A small multi-label image tagger, trained from scratch.
Training: muon at rate 0.012, 22800 steps, batches of 512.
Data: trained on photos of plants, animals and fungi (iNaturalist), 77898 training examples, 149.9 epochs.
Rows from block 12, named by matrix and row number. Rows with one number belong to one channel. Each number is 128 + 32 x the weight over its row's rms, rounded and kept within 0 to 255. All counts start at 0. After the name is the row's rms in percent of the matrix's.
# c3: 3x3 conv (model.blocks.12.c3.weight, 96x96x3x3), inputs 5-9, a 3x3 kernel for each
# c1: pointwise conv (model.blocks.12.c1.weight, 96x96x1x1), inputs 32-63
c3.10 101 [ 93 126  90 124 129 117 129 132 103 112 147 141  63 110  91 150 154 129 101 117 126 150 171 167 170 116 101 153 115 114  97 125 156 124 188 175 115 119 175  66 154 145 121  91  94]
c1.10 105 [136 114 154 145  91 141  90  81  81 103 102 106 125 134  84 105  94 200 118 123 164 103  82 137 178 163 121 108 133 134 192 139]
c3.11 102 [123 116 131 120 117 143 111 135 142 141 116  74 126 125 103 123 120 163 100 149 153 145 138 128 197 127 115 146 107  92 131 146 178 121 124 159 110  98  96  93 150 170 185 144 144]
c1.11 108 [ 79 112 128 156  86 160 107 176 123 111 116 131 111 143 182 150 165 147  98 123  63 164  87 130 173 110 132 116 167 142 139 158]
c3.12 100 [ 73 104 145 133 121  67  78  71 133 145 134 165 114 134 137 110 149 113 142 146 136 134 195 129 112 152  85 152  95  54 153 141  91  98 158 108 103  99 110 131 103  99 129 105  79]
c1.12 102 [156 170 156 121 131 121 172  90 139  94 114 156 148  66 174  91 147 123 179  35  95 160  98 123 136 152 177 117 162 111 111 121]
c3.13 101 [178 102 190 151 108 128 133 126 150 152 112 152 149 154 116  44  95  97 110 108  85 107 153  88 109 123 132 127 138 190 149 157 108 153 130 126 119 161 106 180 198 157 107 128 120]
c1.13 094 [145 176 100 121 148 161 130  98  80 146 122 160 108 117 112 150 122 127 131 153 141 106 140 161 105 129 108 102 139 148 142  88]
c3.14 100 [115 111  94 148 114 105 153 148 149 118 125 119 120 130 169 143 110 133 148 123 232 151 153 135 118 125  89 158 149 153 129 132 107 150 157 116 111 170 124 138 206 161 177 108 101]
c1.14 097 [ 92  67 102 117 113  98 153 159 142 145 101  98 147 133 124 134  78 125 104 140 204 118 150 112 111 171  76 136 103 117  86 102]
c3.15 101 [140 155 144 138 104 108 121  89  95 137 135 133 141 107 130 143 159 178 122 145  88 157 141  78 211 234 189 156 199 178  83 110 121 141 239 195 160 133 188 137 131  95 121 118 115]
c1.15 091 [136  40 150 131  95 127 104  93  82 112 152 107  81 139 121  94  66 163 123 141 131 151  97 142  79 167 162 147 109 175 109 144]
c3.16 100 [ 94  79  97  88 158 104 142 134  58  71  61  73  95 115  84 103  74 124 121 149 120 115 100  69 143 150 122 162 153 139 181 124 195 179 200 244 128 136 111 129 142  99 159  92 143]
c1.16 096 [126  66 168  78 182 114  76  97 111 121 116 126 105 136 147 129  68 140 121 116 113 166 109 128 120  83 122 163 147  67  74 118]
c3.17 099 [ 83 173 105 184 146  71 105 139 104 137 153 121 134 147 138  99 117 101 117 115 139 101 116 123 125 143 128 176 127 147 156 115  90 118 147 158 118 160 153 121 163 127 115 124 138]
c1.17 103 [ 95 189 161 124 115 141 117 143 113 107 126 137 167 101 177  60 119 132 181 118  98 121  97 123 148 183  77  94 130 123 132 133]
c3.18 097 [140 135 115 136 155 103 123  99  95  93 126  80 119 103  84 129 194 160 146  97 145 138 141 134 159 165 164 113 120 145 109 175 133 147 130 140 145 158 140  85 137 151 123  90  95]
c1.18 103 [ 96  86  90  84 160 119 115 124  88  83 107 136  77  95  87 148 127 193  70 106 112 118  88 101 105 192  99 145  79 103 112 131]
c3.19 100 [140 138 179 131 146 128  79  96  90 175 157 144 105 153 137 124 184 232 135 133 149 130 144 139 138 137 161 153 105 109 116  71  93 126 177  47 147 128 182 155 154  93  90  88 197]
c1.19 091 [137 133 125 120 102 112  85 144  89 108 120  69 140 148 136 143 116 123 126 168 135 127 158  92  91  84 109  83 103 145 156 156]
c3.20 100 [166 132 104 135 169  83  47 103  74 133 163 147 150 148 173  35  69  88 107 137 124 114 151 169 128  70 136 113 148 158 152 156 195 123 138 123 125  83 127  57  85 148 124  51 121]
c1.20 096 [138 133 129 150 125 160 147 111 169  60 203 110 113 132  58 132 117 117 185 152 151 122 172 142  91 103 159 119 178 186 136 144]
c3.21 100 [136 108 161 107 136 144 130 181 176 120 138 166 126 118 111 163 108  70 183 173 143 118  81 119  94 136 112 134 141 162 132 135 137 160 124 184 111  95 117 114 143  83 146 147 110]
c1.21 098 [ 95 150  96 129 105 128 156 140 129 109  48 198 114 141 135 122 121 137 104 101 116 147  67 144  57 122 164 111 106 122  74 139]
c3.22 100 [158 139 112 116  96 186 143 145 192 183 157 142 106 146 138 141 136 132 134 109 170 121 110 118 111  89  89 108 143 217  93 152 128  95 127 127 150 165 159  73 129 125 138 109 154]
c1.22 103 [118  91 113  99 121 126 126 118 105 158 110 148 116 171 132 121 161  74 142 191 148 121 126  97 161 153  68  73 153  79 127 136]
c3.23 099 [104  84  97 113 141 140  75 158 133 134 108 114  98 123  81  78 108 119 148 146 117 154 166 117 179 118  90 107  97  97 112 114 146 153 127 161  98  98  67 198 194 199 138 141 201]
c1.23 106 [ 89  91 153 133 131 154 145  85 122 140  79 111  98 133 136 104 118 132 118 132 167  98 203 174 187 119 100  78 148 134 125 115]
c3.24 100 [129 116 118 120 104 100 121 123 108 129 107 107 144 117 121 118 128 138  52 131  79 123  87 117  78 107  50 160 169 111 183 163 199 170 176 122 101 137 150 111 139  93 163 165 137]
c1.24 101 [138 100 101 164 113 115 135 139  74  69 122  69 142 178 161  81 109  89 153 142  90  86  92 159 152 122 133 118 166 177 127 130]
c3.25 102 [112  94 134 186 115 105 126 117 146 157 150 135 116  74  66 156  90  92 120 117 183  97  89 114 130  63 129 178 147 160  79 102 150  78 103  90 130  99 106 144 128 135 103 118 154]
c1.25 104 [178 111  76 106  99 189 113 151 192 112 148  89  97 157 174  99 127 136 145  68 121 171 147 148 120 197 128 112 148 131 125 161]
c3.26 099 [135  91 126 111  98 129  63  91  75  72  78  89  58  98 141 116 151 137  85  81  48  77 127 115 110  84  61 141 123 123 154 126 119 121 202 156  97 191 137 166 122 153 101 134 140]
c1.26 099 [130 110  67 131 106 101  62 106  82  87 160 185 160 163 100 118 126 157  84 143  91 157 121 120 130 106 111 100  58  76  91 169]
c3.27 100 [ 86 183 116 156 104 141  94 127 131 135  88  98 124 111 107 143 163 144  72 120  74 126 121 114 129 173 101 124 162 119 134 147 141  79 181 153 146 124 128 149 143 141 146 134  92]
c1.27 098 [ 84 137 108 147 116  95 105 157 128  89 173 182 107 171  95 157 148 142  86 122 101  69 151  92 127 173  93  72  81 166 124 136]
c3.28 102 [127 133 143 139 133 134 109 150  91  98 105  37 150 168 139 127 167 169 103  70 117  82 152 128 100  76  99  81  53 134  91 122 136 168  90 177 162 138 115 160 117 125 147 135 184]
c1.28 098 [155 142 130  63 149 150 158 153 121 137 164 176 139 149 129 180 166 140 141 112 110  86 142 159  92  85 105  75  78 115 122  70]
c3.29 102 [108 121 151 203 172 154 165 139 133 206 123 145 146 151 139 154  75 122 137 142 136 104 109  64 150 124 109  62 110 130 139 139 250 162 168 190 132 179  71 167 146 112 176 141 175]
c1.29 105 [138 167 110 144  94 165  46 140 100 118  99 147 114  94 149 145 118 172  77 151 180  89 158 139  95 172 113  86 122 128 115 105]
c3.30 098 [122 127  75 156 140 176 183 142 136 114 105  73 152 132 111 102 133 137 107 124  69  96 108 121 179 152 125 103 165 166  92 114  84 181 162  78 166 172 187 143 110 115 139 135 123]
c1.30 094 [ 90  65 142  99  52 109 169 164 139 113 152  81 116 123 155 111 170  94 141  89 127 165 107 134 110 134  94  43 169 108 120  95]
c3.31 102 [133 121 138 114 125 184 104 132 120 179 116 143 127 128 160 104 130 126  83 107 111 166 172 132 168 185 167 192 153 142 131 146 168 155 194 132 139 120 144  92 156 182 166 148 134]
c1.31 108 [ 81 110 112 121 205  89 136 120 170 115 161 156 167 145  99 133 100 105 146 104 133 123 131 126  68 104  85 153 196 141 146  93]
c3.32 100 [181 155 212 119 130  74 136  93 112 196 116 141  98  99 108 157  64 127 129 134 137 150 123 146 188 115 143 103 139 113 140 136 159 135 160  99 130 154 142 132 146 144 136 116 160]
c1.32 100 [165 116 104  93  89 152 157 179 102 178 172 102  80 129 150 173 174 155 153 128 176 140 131 159 114 130  87  87 121 141 135 113]
c3.33 098 [107 158 158 134 119 147 155 134 138  89 105 103 153 168 125 171 184 146 148 138 160 102  92 139 101 138 155  86 106 200  53 158 168  60  68 119 106  79  87 160 165 102 133 151 151]
c1.33 097 [101 175  87 118 189 131  85 131 155 120 122 141 176 170 123 125 129  86  44 137 136  87  72 116 152 120 100 177 117 148 135 179]
c3.34 100 [108  93 125 158  74 114 142 147 148 128 118  91 156  96 124  69  89  89 116 125  85 103  76 109 139  50  90 146 183 157 192 154 155 158 150 144 170 182 190 105 111 136 107 131 146]
c1.34 099 [151 189 151 104 100 119  89 152 110  81 114 152  96 127  86 154 119 158 151 118 135 128 141 138  67  80  74 123 173 162 132 185]
c3.35 100 [ 84  93  64  82 166 122 161 131 140  89 120 147  58 119 122 136 175 121 183 127 158  77 156 111 137 137 112 107 198 134 169 145 122 137 118 132 145 159 100 103  78 118 127 126 109]
c1.35 104 [109 153 137 181 113 117 175 113 148 166 132  72 151  77 118  90 155 114 134  95 101 158 129 153 142 118 111  89  81  93 124 175]
c3.36 098 [115 136 175 136 138 165 146 163 127 199 164 111 107 103  99 108 113 158  60  66 127 146 131 157 110  96 128 149 137  80 152 126 130 141 116 113 130 137 164 109 100 173 143  86 135]
c1.36 100 [105 112 176 125 111 110 141 110 110 182 169  98 177 128 141 156 116 141  87 120 140  94 110  68 112 130 155 110 100 107 147 103]
c3.37 099 [130 122 135 110 127  80  99 108  94 133 102  79 188 151  73 106 138 105  98 157 134  90  89 100  84 122  89  93 149  79 130 146 132 160 162 120 135 135 126  66  76 137 109 134 100]
c1.37 103 [119  72 112 126 128 157 166 141 109 119 126 112 172 144  67 139 116 174 116 130 110 150 116 191 190 170 139 129  90  86 141 106]
c3.38 100 [ 84 115 142 110 155  87 143 124  94 163 115 146 117 145  90 181 143 147 149 127 107 146 155 138 144 139 106 135 145 103 109  90 128  78  94 110 169 144 180  75 114  73 101 162 135]
c1.38 101 [128 151 146 111 101 115 177 118 101 116 123 105 148  82 117 102 125 189 128 166 111 139 163 140 112  82  92 156 118 122  91 119]
c3.39 101 [132 167 135 161 108 141 146  75 105 203 153 130 136 194 159  70 137 140  52  96  95  76  79  82 175 128  85  92 127 176 106  93 110  75 167  95  96  78  82 102 113 137 103 106  72]
c1.39 102 [161  85 164 167  92 188 118 179 168 107 144 140  80 140 126 136 171 115  85 144  90 112 125 108 134  83 132 125 105 141 120 138]
c3.40 100 [145 112  96 110 135 154 114 101 123  79  92  73 123 137 112  79  87  93 219 179 156 154 122  88  80 108  94 122  91  75  87  91 153 138 126 118 194 176 155 137  98  73  82  76 107]
c1.40 099 [107 111  72  76 136 107 167 108 178 141 136  55 132 123  92 109 140 114 156 113 167 108 149 155  60 120 107  91 115  98 130 141]
c3.41 103 [185 134 157  94  82 110 150 145  97  93 129 102 104  65 132 152 111 162 101 119  93 196 142 132  91 101  76 132 127  96 130 140 148 117 145 153 113 132 123  64 169 145 144 118  76]
c1.41 103 [ 84 122 142 109 159  85 144 192 114 116 119  75 166 158 183  97 131 172 121 127 132 142 102 132 133 120 131 160 166 124 146  87]
c3.42 100 [ 96 136 123 167 131 153 107 141 102 110 148 110 104  91  82 169 178 140 112  98 129 101  96 142  81 100 131 138 162 123 114 142 163 156 122 109 166 132 152 100 129 136  63  88 161]
c1.42 099 [146  97 101 106 109 132  58 105 104 103 171  89  80  54 169 165 166 122 174 128 108 147 149 131 174 136 115 164 118 150 113 129]
c3.43 099 [120 145 121  91 121  70  88 105  94 129 137 126 160 114  90 161 154 126  94 121 161  93 141 110  88 136  41 130 128 130  75  80 169  77 118 108  86 107 103 138 159 115  66  82 111]
c1.43 101 [187  82 207 113 116 153  66 134 125 150 138 162 120  85 140  91  64 141 141 175  87  89  84 123 142 181 133 112 132 185 169 112]
c3.44 101 [141 129 126 126 123 102 112 139 151 139 103 107 105 155 112 109 133 150 190 175 124 176 172  79 145  85 152 207 167 147 116  95 122 109  95 123 109 123 145  79  86 111  89  82 153]
c1.44 098 [138  67 151 169  81 140 139 138 141 159 112 150 147 130 108 107  86 166 111 132  68  97 132 106  99 113 123  93 161 108 147 203]
c3.45 099 [123 100 155 163 131 204 145 125 193  58 103 120  84 109  73  83 118  62 142 108  99  79 113 148 127  90 155 141 116  71 143  61  78 157 110 115 122 139 126 106 122 170 145 146 138]
c1.45 095 [145 149 124 135 166 137  89 202 150 119 129 137  92 140  99 100 130 187  90 185 137 143 111  90 109 128 137 177 138  53 146 157]
c3.46 100 [107 123 152 130 135 116 138 171 155 118  88 125 104 153 126 109 159 132 120 101 129 148 105 147 124  77 100 154  94 155 165 103 168 123 122 185 106 187  94 149 141  93  99 140  98]
c1.46 098 [131 103 115  89 118 148  93 124 136  83 154 116 178 127 151  72 121 158  69 129 151 110 168 121 147 101  68 112 149 138 130 119]
c3.47 102 [ 85 111 145 113  90  29 102  94  93 142 138 163 165 129 103 114 164 160  56  94 127 114 111  67  75 149  94 130 152 103 118 122  89 155 119 105 129 181  95 151 148 187 143 183 112]
c1.47 101 [ 99 148 162 145 110 122 120 109  82 182 111 122 100 129  89 178 112 137 177 142 120 153 126 168 123 118 125 196 121 149 110  80]
c3.48 098 [159 133 114 130 147 179 145 126 197 167 150 177 169 126 128  85  72 169  59 160  82  96 109 124 129 141 129 139 129 110 184 123 155 165 124 110 131  98 136 107 135 103 112 123  87]
c1.48 099 [113  83 130  83 113 149  95 107  99  80  83 198 165 144 102 161 151  89 151 132  90 153  94  99 125 143 153  65 104 118 138 163]
c3.49 103 [149 145 121 149 155 141 123 175 142 129 179  88 144 116 138 182 178 173 103 124 122 115 119 158  98 108 108 149 222 161 142 131 178 160 156 161 131 111  87 133 129 116  46 115 131]
c1.49 107 [ 80 133 134 178 109 112 165  90  70 119 112 111 120 165 204 142 127 129 179 139 133 146 103 154 153 167 137  92 128 107 130  96]
c3.50 097 [103 154 129 163 108 181 136 102 147  86 103  96  92 136  98  78  94  73  81  77  91 150 123 164 108  83 141 176 154 109  93 109  84 127  77  70 133 137 147  97 128 152 139 141 171]
c1.50 098 [ 65 143  97  96 134 135 166 111 146  99  98 161 106  97 137 100  69 126 130 142 113 122 103 113  89  66 106 147 214  86  81 150]
c3.51 099 [145 129 135 102 145 108 101 112 108 131 181 184 121 133  71 115 137 106 173 124 150  81 107  76 168 158 165  72  77 108  87 109 116 118 110 108  88  94 113  73 128 128 111 112 151]
c1.51 100 [132 138 149 120 120 139 151 115 120  87 128 146 152 159 204 107  82 132 148 141 115 162 101 197 135 184 151 178  84 116 144 110]
c3.52 102 [139  87  92 137 133  92 146 174 144 149 189 187 188 153 175 104 121 135 120 164 131 122 147 102  78  77 146  81  86 146  93  93 113 161 131 168  82  79 100  97  54  90 122 138 110]
c1.52 107 [137 118 142 107 177 127 151 189 105 142 174 155 122  71 124  64 107 165 139 104 153 115 141 109 123 142 111  99 147 143  76 161]
c3.53 103 [112 132 148 100 121 143 114  72 144 138  82 140 110 183 144 150  92 102  76  70  31 147 146 145  92 211 174 185 145 186 129 140 155 141 178 122 105  94  75  94 125  74 173 123 164]
c1.53 100 [100 111 153 154 118  99 117 199 134 144  79  82  54  68 152  83  90 143 146 160 187 192 106 106 170 134 137 127 102 147 123 109]
c3.54 102 [117 120 102 137 128 131 100 100 140 101  93  99  86 132  95 135 130 149 154 142 172 107 130 159 107 134 129 142 127 137 123 154 116 110 108   4 125 100 150 135 111  49 124 146 108]
c1.54 101 [191 123 124 124 102 104 138 197 146 138 101 111 113 158 115 110 139 193 122 121 102  82 134  64 143 121 143 123 137 117  90 165]
c3.55 098 [111 134  63 121 154 159 133 144 122 113 141 119 100  99 132 131  99 121 137 105  96 113 129  95 106  69 175 140 161 136 179 124 209 195 134 146 143 115 147 106 173 198  97 144 114]
c1.55 099 [123 109 159  95 133  65 102 131 106 157 119 150 102 150 146 166 119 132 102 154 123 153  87 184  87  89  96 109 112 123 183 202]
c3.56 097 [142 186 134 169 116 103 164 202 182 109  94 114  78 120 121 134 119 151  94 153 108 149 151  79 143 134 101 171 106 118 155 159 160 177 175 110 202 168 193 144  96 176 103 142 115]
c1.56 094 [111 165  97 162 175 136 193 124 146 161 127 113 131 100 127 163  69 119 180 107 141 109 128 175 127 150 141 173 207 101 136  95]
c3.57 098 [130 141 137 150 150 123 119 153 104 175 192  82 195 142  83 116 123  71 124  99 162  97 124 190 143  94 104 118 135 117 123 132 143  98 116 166 115  91 109 130  96  72 150 140 145]
c1.57 103 [ 79 133 164 166 108  95 222 144  99 120 141 108 108 122 148 163 100  81 134  85 179 119 112 136 102 180  92 124  91 121 107  92]
c3.58 100 [132 110 124  93 138  93 127 151 114 108 129 103  81 113 115  96  91  73 143 142 136 133 158 132  49  73  89 155 109 190 111 147 122  99 131 117 155 123 125 101  92 130 100 125  88]
c1.58 098 [138  70 142  98 107 112 157 100 146 148 149 151  88 104  81 127 133  83 129 165  85 127 142 174 118 159 150 119 123 125 178 137]
c3.59 102 [ 89  90 104 102  98 115 148 133 123 156 145 186 116  86 169 146  72  99  97 138 119 109 124 147  88 184  99 139 149  95 123 129 128 195 135 129 114 129 140 105  97 130  46 117  89]
c1.59 106 [ 71 125  91 125  77 113 119  94 146 119 167  88 187 117 149 114 158 153 145 106 127 136 110 170 122 127 214 188 136 145 134 130]
c3.60 098 [112 102 183 114 149  88 145 146 141 168 142 152 121 158 149 156 138 143 108  48  56  99 123  96  75 126 105 114 167 221  99 144 172 138 144  95  98 145 129  76 121 105 136 177 157]
c1.60 098 [126 132 173 141 108 163 116 110 176 181 106 109 166 168 121 144 156 156 144  97 101  72 133  74 101 169 108 132 134 166 208 155]
c3.61 099 [ 70 124 111 117 149 147 101  50  72 143 123 112  86  98 126  65 112  87 131 133  91 107 130 104 102 151 126  86  99  96 131  94 134  51 134  86  97 112  78 150 131 155  96  56 107]
c1.61 102 [133 133 138 155 187 126 118  66  93 135 136 124 113 175 135 145 163 113 181 128 193 172 162 153 158 112 131 127  92 170  91 128]
c3.62 099 [130 128 125 140 126 152 187 126 137 115 152 117 129 129 101 122 221 208 158 174 201 141 154  95 202 143 105 151 144 126 145 104 150 105  61 147  91 121 175  44  68 105 125  96 116]
c1.62 100 [136 144 127 132 133 136 132 166 136 139  92  98  94  98 175 116 138 237  89 143 138 130 143 125 117 111 172 133 203 114 129  77]
c3.63 097 [111 104 107 138 138 137  85 132 141  83  94 149 109 108  97 114  59  99  97 132 117 128 127 103 122 127  66 112 162  93 108 152 140 160 130 185  62 101 103  43 168  58 115 104 165]
c1.63 099 [165 140 153 149  94 120 111 103  76  93  66  61 136 126 156  96 110 108 142 133 139 104 104 155 123 137 114 161 143 177  83 129]
c3.64 100 [144 131 126 103 122  95 142 126 137  61 111  70  86 147 168 152 101  94 133 120  91 115 129 108  83 131 127 126 143 145  98 125 176 106 110 132  30 133  99 133 124 101 133 128 147]
c1.64 099 [142 102 109 188  91 137 102 130 134 127 131  88  97 172 114 127 123 122 143 147 143  97 130 147 124 182 104 140  89 135 114 109]
c3.65 100 [162 183 127 152 145 121 101 108  80 129 102 124 129 115 116  66 100 113 125 138 128 112 124 145 223 237 167 142 102 141 188 163 110 179 176 153  74 138  83 176 141 176 145 127 140]
c1.65 099 [ 93 153 156 111 104 181 107 153 145 119 158 141 159 105 158 107 109 146 205 106 137  68 119 109  97 115  85  71 139 107 115 129]
c3.66 101 [ 92 100  84  75  71  74  97  80  94  88  99  86 110 143 132 127 142 105 114 123 156  59  94 104 119 132 115 105 123 129 136 126 156  98 141 129 109 102  94 105 140 151  89  95  65]
c1.66 099 [106 164 154 138 113 105  83 151  41 178 165 158 182 150 112 117  96 171 100 194 175 171 105 137  98 123 130 123 110  88  92 140]
c3.67 100 [129 109 127 156 137  74 186 100 117 160 129 195 133 153 177 110 125 192 125 133  96 172  98 123  60  96 117 143  71 138 150 139 122 199 200 130  73 120 117 155 126 106 117 100 152]
c1.67 096 [ 98 150 131 112 135 149 149 135 111  77 112 100 120  72 128 185 127 230 167 102 103 102 111 162 108 117 139 120 159  94 123 139]
c3.68 100 [ 99 149 147 105  88 118 117  99 128 160 170 164 123 116 130 115 131 153  93 156 120 110 123  98  35 117  83 164 139 136  88 146 136 142  81  91  73 123 106  71 120 100 113 121 142]
c1.68 102 [ 94 125 178 109  92 160 151 120 110  95 147 154  74 133 115 149 145 119  78 119  68 139 115  77 139 129 147 142 135 180 164 101]
c3.69 101 [113 113  99 148  97 113 156 117 122 113 144  66 141 110 131 143 160 185 157 124 132 129 102 147 138 109 124 119 101  93 162 152 104 135 117 141 152 163 138 184 139 116 156 138 129]
c1.69 099 [104 140 149  54 118 142 108 116 122 101 120 108 168 150 115 139 119 100  38 158 147 107  98 115 122 166 189  96  64 136 111  99]
c3.70 100 [131 133 139 106  99  95  94 140 130 100 102  62 129  89  99 132 146 122  68 148  96 152 168 112 107 138 120 150  87 141 132 143 171 115 150 107 132 148 152 117 118  75  98 119 114]
c1.70 106 [131 116  97 143  50 132 200 101 174  66 143  85 180 135  46 158  68 143 123 180 115 109 101 164 117 119  49 106  94 114 127 133]
c3.71 101 [137  92  85 168 138 130 152 162 169 121 124  71 108  71  87 142 148 177 166 144 101 111 114 101 158 158  75 196 159 189 125 173  87 152 138  62 133 124  89 120 117 132 113 167 127]
c1.71 099 [ 96 144 145 139 153 127 108 154 111 171  94  78 121 117 156 118 177 127 164  94 101  80  74 195 146 113 111 166 153 133 127 178]
c3.72 098 [127 113 157 128 138 128 105 133 147 123 112 104 101 108 126 104  90  96 117 158 177 127 134 146 102 122 130 154  78 102 130 133 143 159 118 151 131  54 153  91 134 201 142 100 111]
c1.72 100 [150  79 126  95 181 111 115 127 124 187 149 149 131 101 143 158 122 204 113 143 121 166 113 124 120 127 111 159 151  76 110 110]
c3.73 100 [140 119 180 138 141 134 134 148  94 120 110 140 150 109 118 135 121 159 103 101 106 117 114 165  74 138 118 111 186 177 155 136 234 138 162 169 114 107 144 127  80  73 118 112 161]
c1.73 092 [ 59 118  96 156 115  81 124 106 169 119 138 123 174 105 144 199 111  97  46 142 122 143  99 215  93  86 139 157 129 162 110  79]
c3.74 100 [131 123 136  89 101 156 115 124 120 123 118 123  75 124 140  86  96  63 168 164 126 107 124 203 127 144 144  89 119 101 109 159  97  94 115  99 119 105 152  96  84 168 114 195 193]
c1.74 100 [134 115 161 105 177 103 117 158 190 118  67  99 115 112 140 116 160 125 175  92 121 144 108 113 119 107  92 107 147 160 117 122]
c3.75 102 [128 184 141 183 124 107  98 138 137 116 188 142  97  90 163 123  89 150 125 165  95 134 125  66  80 117  92 158 154  86  64  92  61 111 106 124  89 170  99  87 121 162 132 128 107]
c1.75 101 [113 104 174  84  84  98 134 114  75 105 125 121 168 143 108  76 102  85 121 139 164 173 105 200 147 135 140 121 188 124 126  84]
c3.76 099 [125 111 122 112 123  84 114 155 119 179 108 167 111 130 147 124 150 122 105 122 100 132 135 130 138 105 127 153  97 101 126 154 120 128 121 132 151 129 146 152 130 131 128 128 149]
c1.76 094 [ 52 123 113  80  95 120 170 162 129 133  95  86 165 130 172 169 191 200  97  76 126 109  90 112 123 157 143  77 111 149 100 124]
c3.77 100 [136 107 134 171 110 129 100  88 140 100 127 100 125 116 170  41  60  64 126  94 102 122 109  77 177 143 110 145 160  70 139 160 119 128 167 140 168 127 160 108 152 139 137  94  81]
c1.77 099 [ 98 183 134 183 189 108 126 107 103  77 124 133 130  96 126  97 117 100 138 153  83 127  46 111 130  50 158 107 115 126 154 104]
c3.78 101 [132 139 135 112 106 133 120 130 131 103  66 126 121 104  85 106 116  56 129 199 140 126 101  94 134 174 161 147 150 128  86  94 107  77 129  91 180 143 126  65 129  60 149 163 115]
c1.78 099 [115 121 149 116 109  67 115 180 108 150 128 144 136  82  99  83 152 131  86 163 122 120 162 174 164 161 165 120 141 142 170 101]
c3.79 099 [149 129 130 154 143 116 108  79 107 153 166 141 186 105  72 139  61  73 163 150 164 123 105 110 136 159 132 218 100 144 166 121 161 170 187 112 119  87 126 133  98  92  78 118 125]
c1.79 096 [157 197 150 123 112 106 145  93  66 125  90 118 182 113 157 132 118 141 128 110 156 103 130  82 126 112 113 151 129 102 114 101]
c3.80 097 [115 125 145 106 108 139 124 141 139 114  97 118 107 103 141 135  89  86  98 157 100 116 112 100 116 122  84 100 125  55 133 134 145 122 114  55 114 191 184 106  64 138  93  85  97]
c1.80 100 [ 95 161 103 150 161  95  86 143  95 163 137 115  91  77 133 112 160 121 112 211 124 186 138 131 105 128 144 110 186 172 178 176]
c3.81 100 [115  92 160 107 142 161 148 162 105 190 180  90 164 170 134 110 133 106  95 107 122 112 142 124 134 148 100 123  54 107 165 133 124 134 152 103 134  85 154 123 126 182 162 119 110]
c1.81 096 [137 145 136 106 100 109 119 110 173  80 136 171 154 107 106 105 128 152 163 131 155  76 146 125 162  98 180  69  99 118 127  75]
c3.82 098 [162 133  93 163 139 184 149 153 107 138 123 162  99 151 113 128 129  98  75 115  61 140 146 122 136 137 133 129 158 124 105 138 159 148 139  82 151 130 124  73 119  71 132 155 123]
c1.82 101 [167  86 137 200 183 104 158 100  89 124 108 149  77 138 143 164 118 103  84 125  95 168  97  97 173  83 131 117 186  92 108 143]
c3.83 100 [161 153 136 127 143 152 124 117 165 125 158  89 140  97 146 156 141 200  99 177 169 145 120 182 185 163 167 115 139  68 143 118 117 136 159 137 161 126  87 128 158 158 142 195 156]
c1.83 103 [135 165 141 174 129  84  83 129 148 179 103 107 152 111 106  98 179 183 140 135 133 136  95 117 135 129  96 153 133 154  81 142]
c3.84 099 [194 150 161 142 106  88 117 112 125 143 143  91  74 110  97 107 153 131 157  80  88 108 102 128 130 125 115 133 130 137 143 115  95  97  84 116 170 106 100 140 174 146 205  89 123]
c1.84 100 [108 146 140 144 128  63 121 156 109 162 130 141 121 125 111  73  82 126 106 145  71  96 150  93 160 107 122 159  84 104 129  94]
c3.85 102 [114 118 145 117 138  97 151 125 142 189 161 219 131  79 152 103  69 144 145 176 127  84 135  84 102 176 112 123 160 104 117 116 129  35 103 131 116 115 100  95 136 116 118 149 181]
c1.85 097 [164 135  94 114 109 104 144 104 100  86 123 145 232  76 148 156 125 153  84 134 101 180 165  76  91 117  94 130 176 146  92 108]
c3.86 099 [149 175 115 178 119 112 132 145 112  87 133 116  81 122 133  81  82  65 139 114  78 108  90 101 176  83  93  98  82  84 117 149 120 118 146 160  87  89 110  94 150 115 159 137 125]
c1.86 094 [153 118 168  86 182 106 146 197 108 105 125 167 133 103  85 111 155 183 117 160 137 105 152 140 166 179 111  87 129 150 121  82]
c3.87 100 [111  89 153 131 184 107 125 144  97 141 128 203 145 131 188 169 100 150  93 148  85 125 124 103 172 167 165 102 115 116  89 142 119 133 169 160  76 105 166 185 138 164 118 103 125]
c1.87 101 [122 151 169 114 124 132 163  97 124 126 187 114 114 127 116 111 143  88  78  92 104  82 116 143  80 170  82  66 108 124 121 109]
c3.88 102 [103 116 106 127 147 129 167  83 170  80 127 139  68 116 130 109  80  78 157  64 102  99 139 109 138 183 127 135 140 159 105 133 171 139 136 141 169 167 142 161 152 107 136 142  86]
c1.88 102 [ 95 167 124 175 125 139 116 130 120  91 190 132 154 100  93  99 110  98 106 104 163 123 155 193  80 169 137 104 144  81 115 104]
c3.89 098 [108 121 133 155 149 122 137 104 111 168 133 139 118 119 147 168 123 159 139 123 124 128 144 139 104 136  81 113 155 131  96  73  91 169 155 153 168 146  97  99 168 116 146 146 157]
c1.89 101 [113 130 162 146 115 166  98 173 133 123 163  76 127  85  69 133 129  70 144  94  84 107 140 134 156 110 164 152 163 177 161  81]
c3.90 103 [146  58  55 139 106  97 130 153 132 104 106  72 122 157 112 121 142  62 119 162 135 121  81 121  61  46  56 139 129 179 124 113 209 156 144 198 163 127 146 104 165 114 114  75  91]
c1.90 103 [ 76 141  82 147 124 124 208 178 137 137 126 187 117 114 201 101 192 153 124 136 132 112 154 168 164  96 105 131 154 140  65 102]
c3.91 099 [ 88 135 152  96 131 122 149 153 137 106  82  54 102 108   0 142 140  87 165 177 156  76 112 136 112  76  76 144 104 106 121 145  90 101  55 118 107 132 144 148 119 122 133 142  91]
c1.91 092 [ 85 100  46 117 166 100 166 106 141 103 104 154 124 119 184 164 118 155 154 145 111  79 118  85 109 154 122 178 109 121 119 131]
c3.92 099 [ 91 137 187 117 145 127 128 124 144 116 157 195  75 135  91  69 167 116 131 172 195 115 135 136 165  71  77  98  97 125 111 153  86 149 178 209 146 134 130 153 158 105  86  88  86]
c1.92 093 [ 97 110 141  97 151 119 142 117  98 126  67 137  99 111 157 177 174 140 155 154 117  67 105 100 168 164 110 130 126  75 156 163]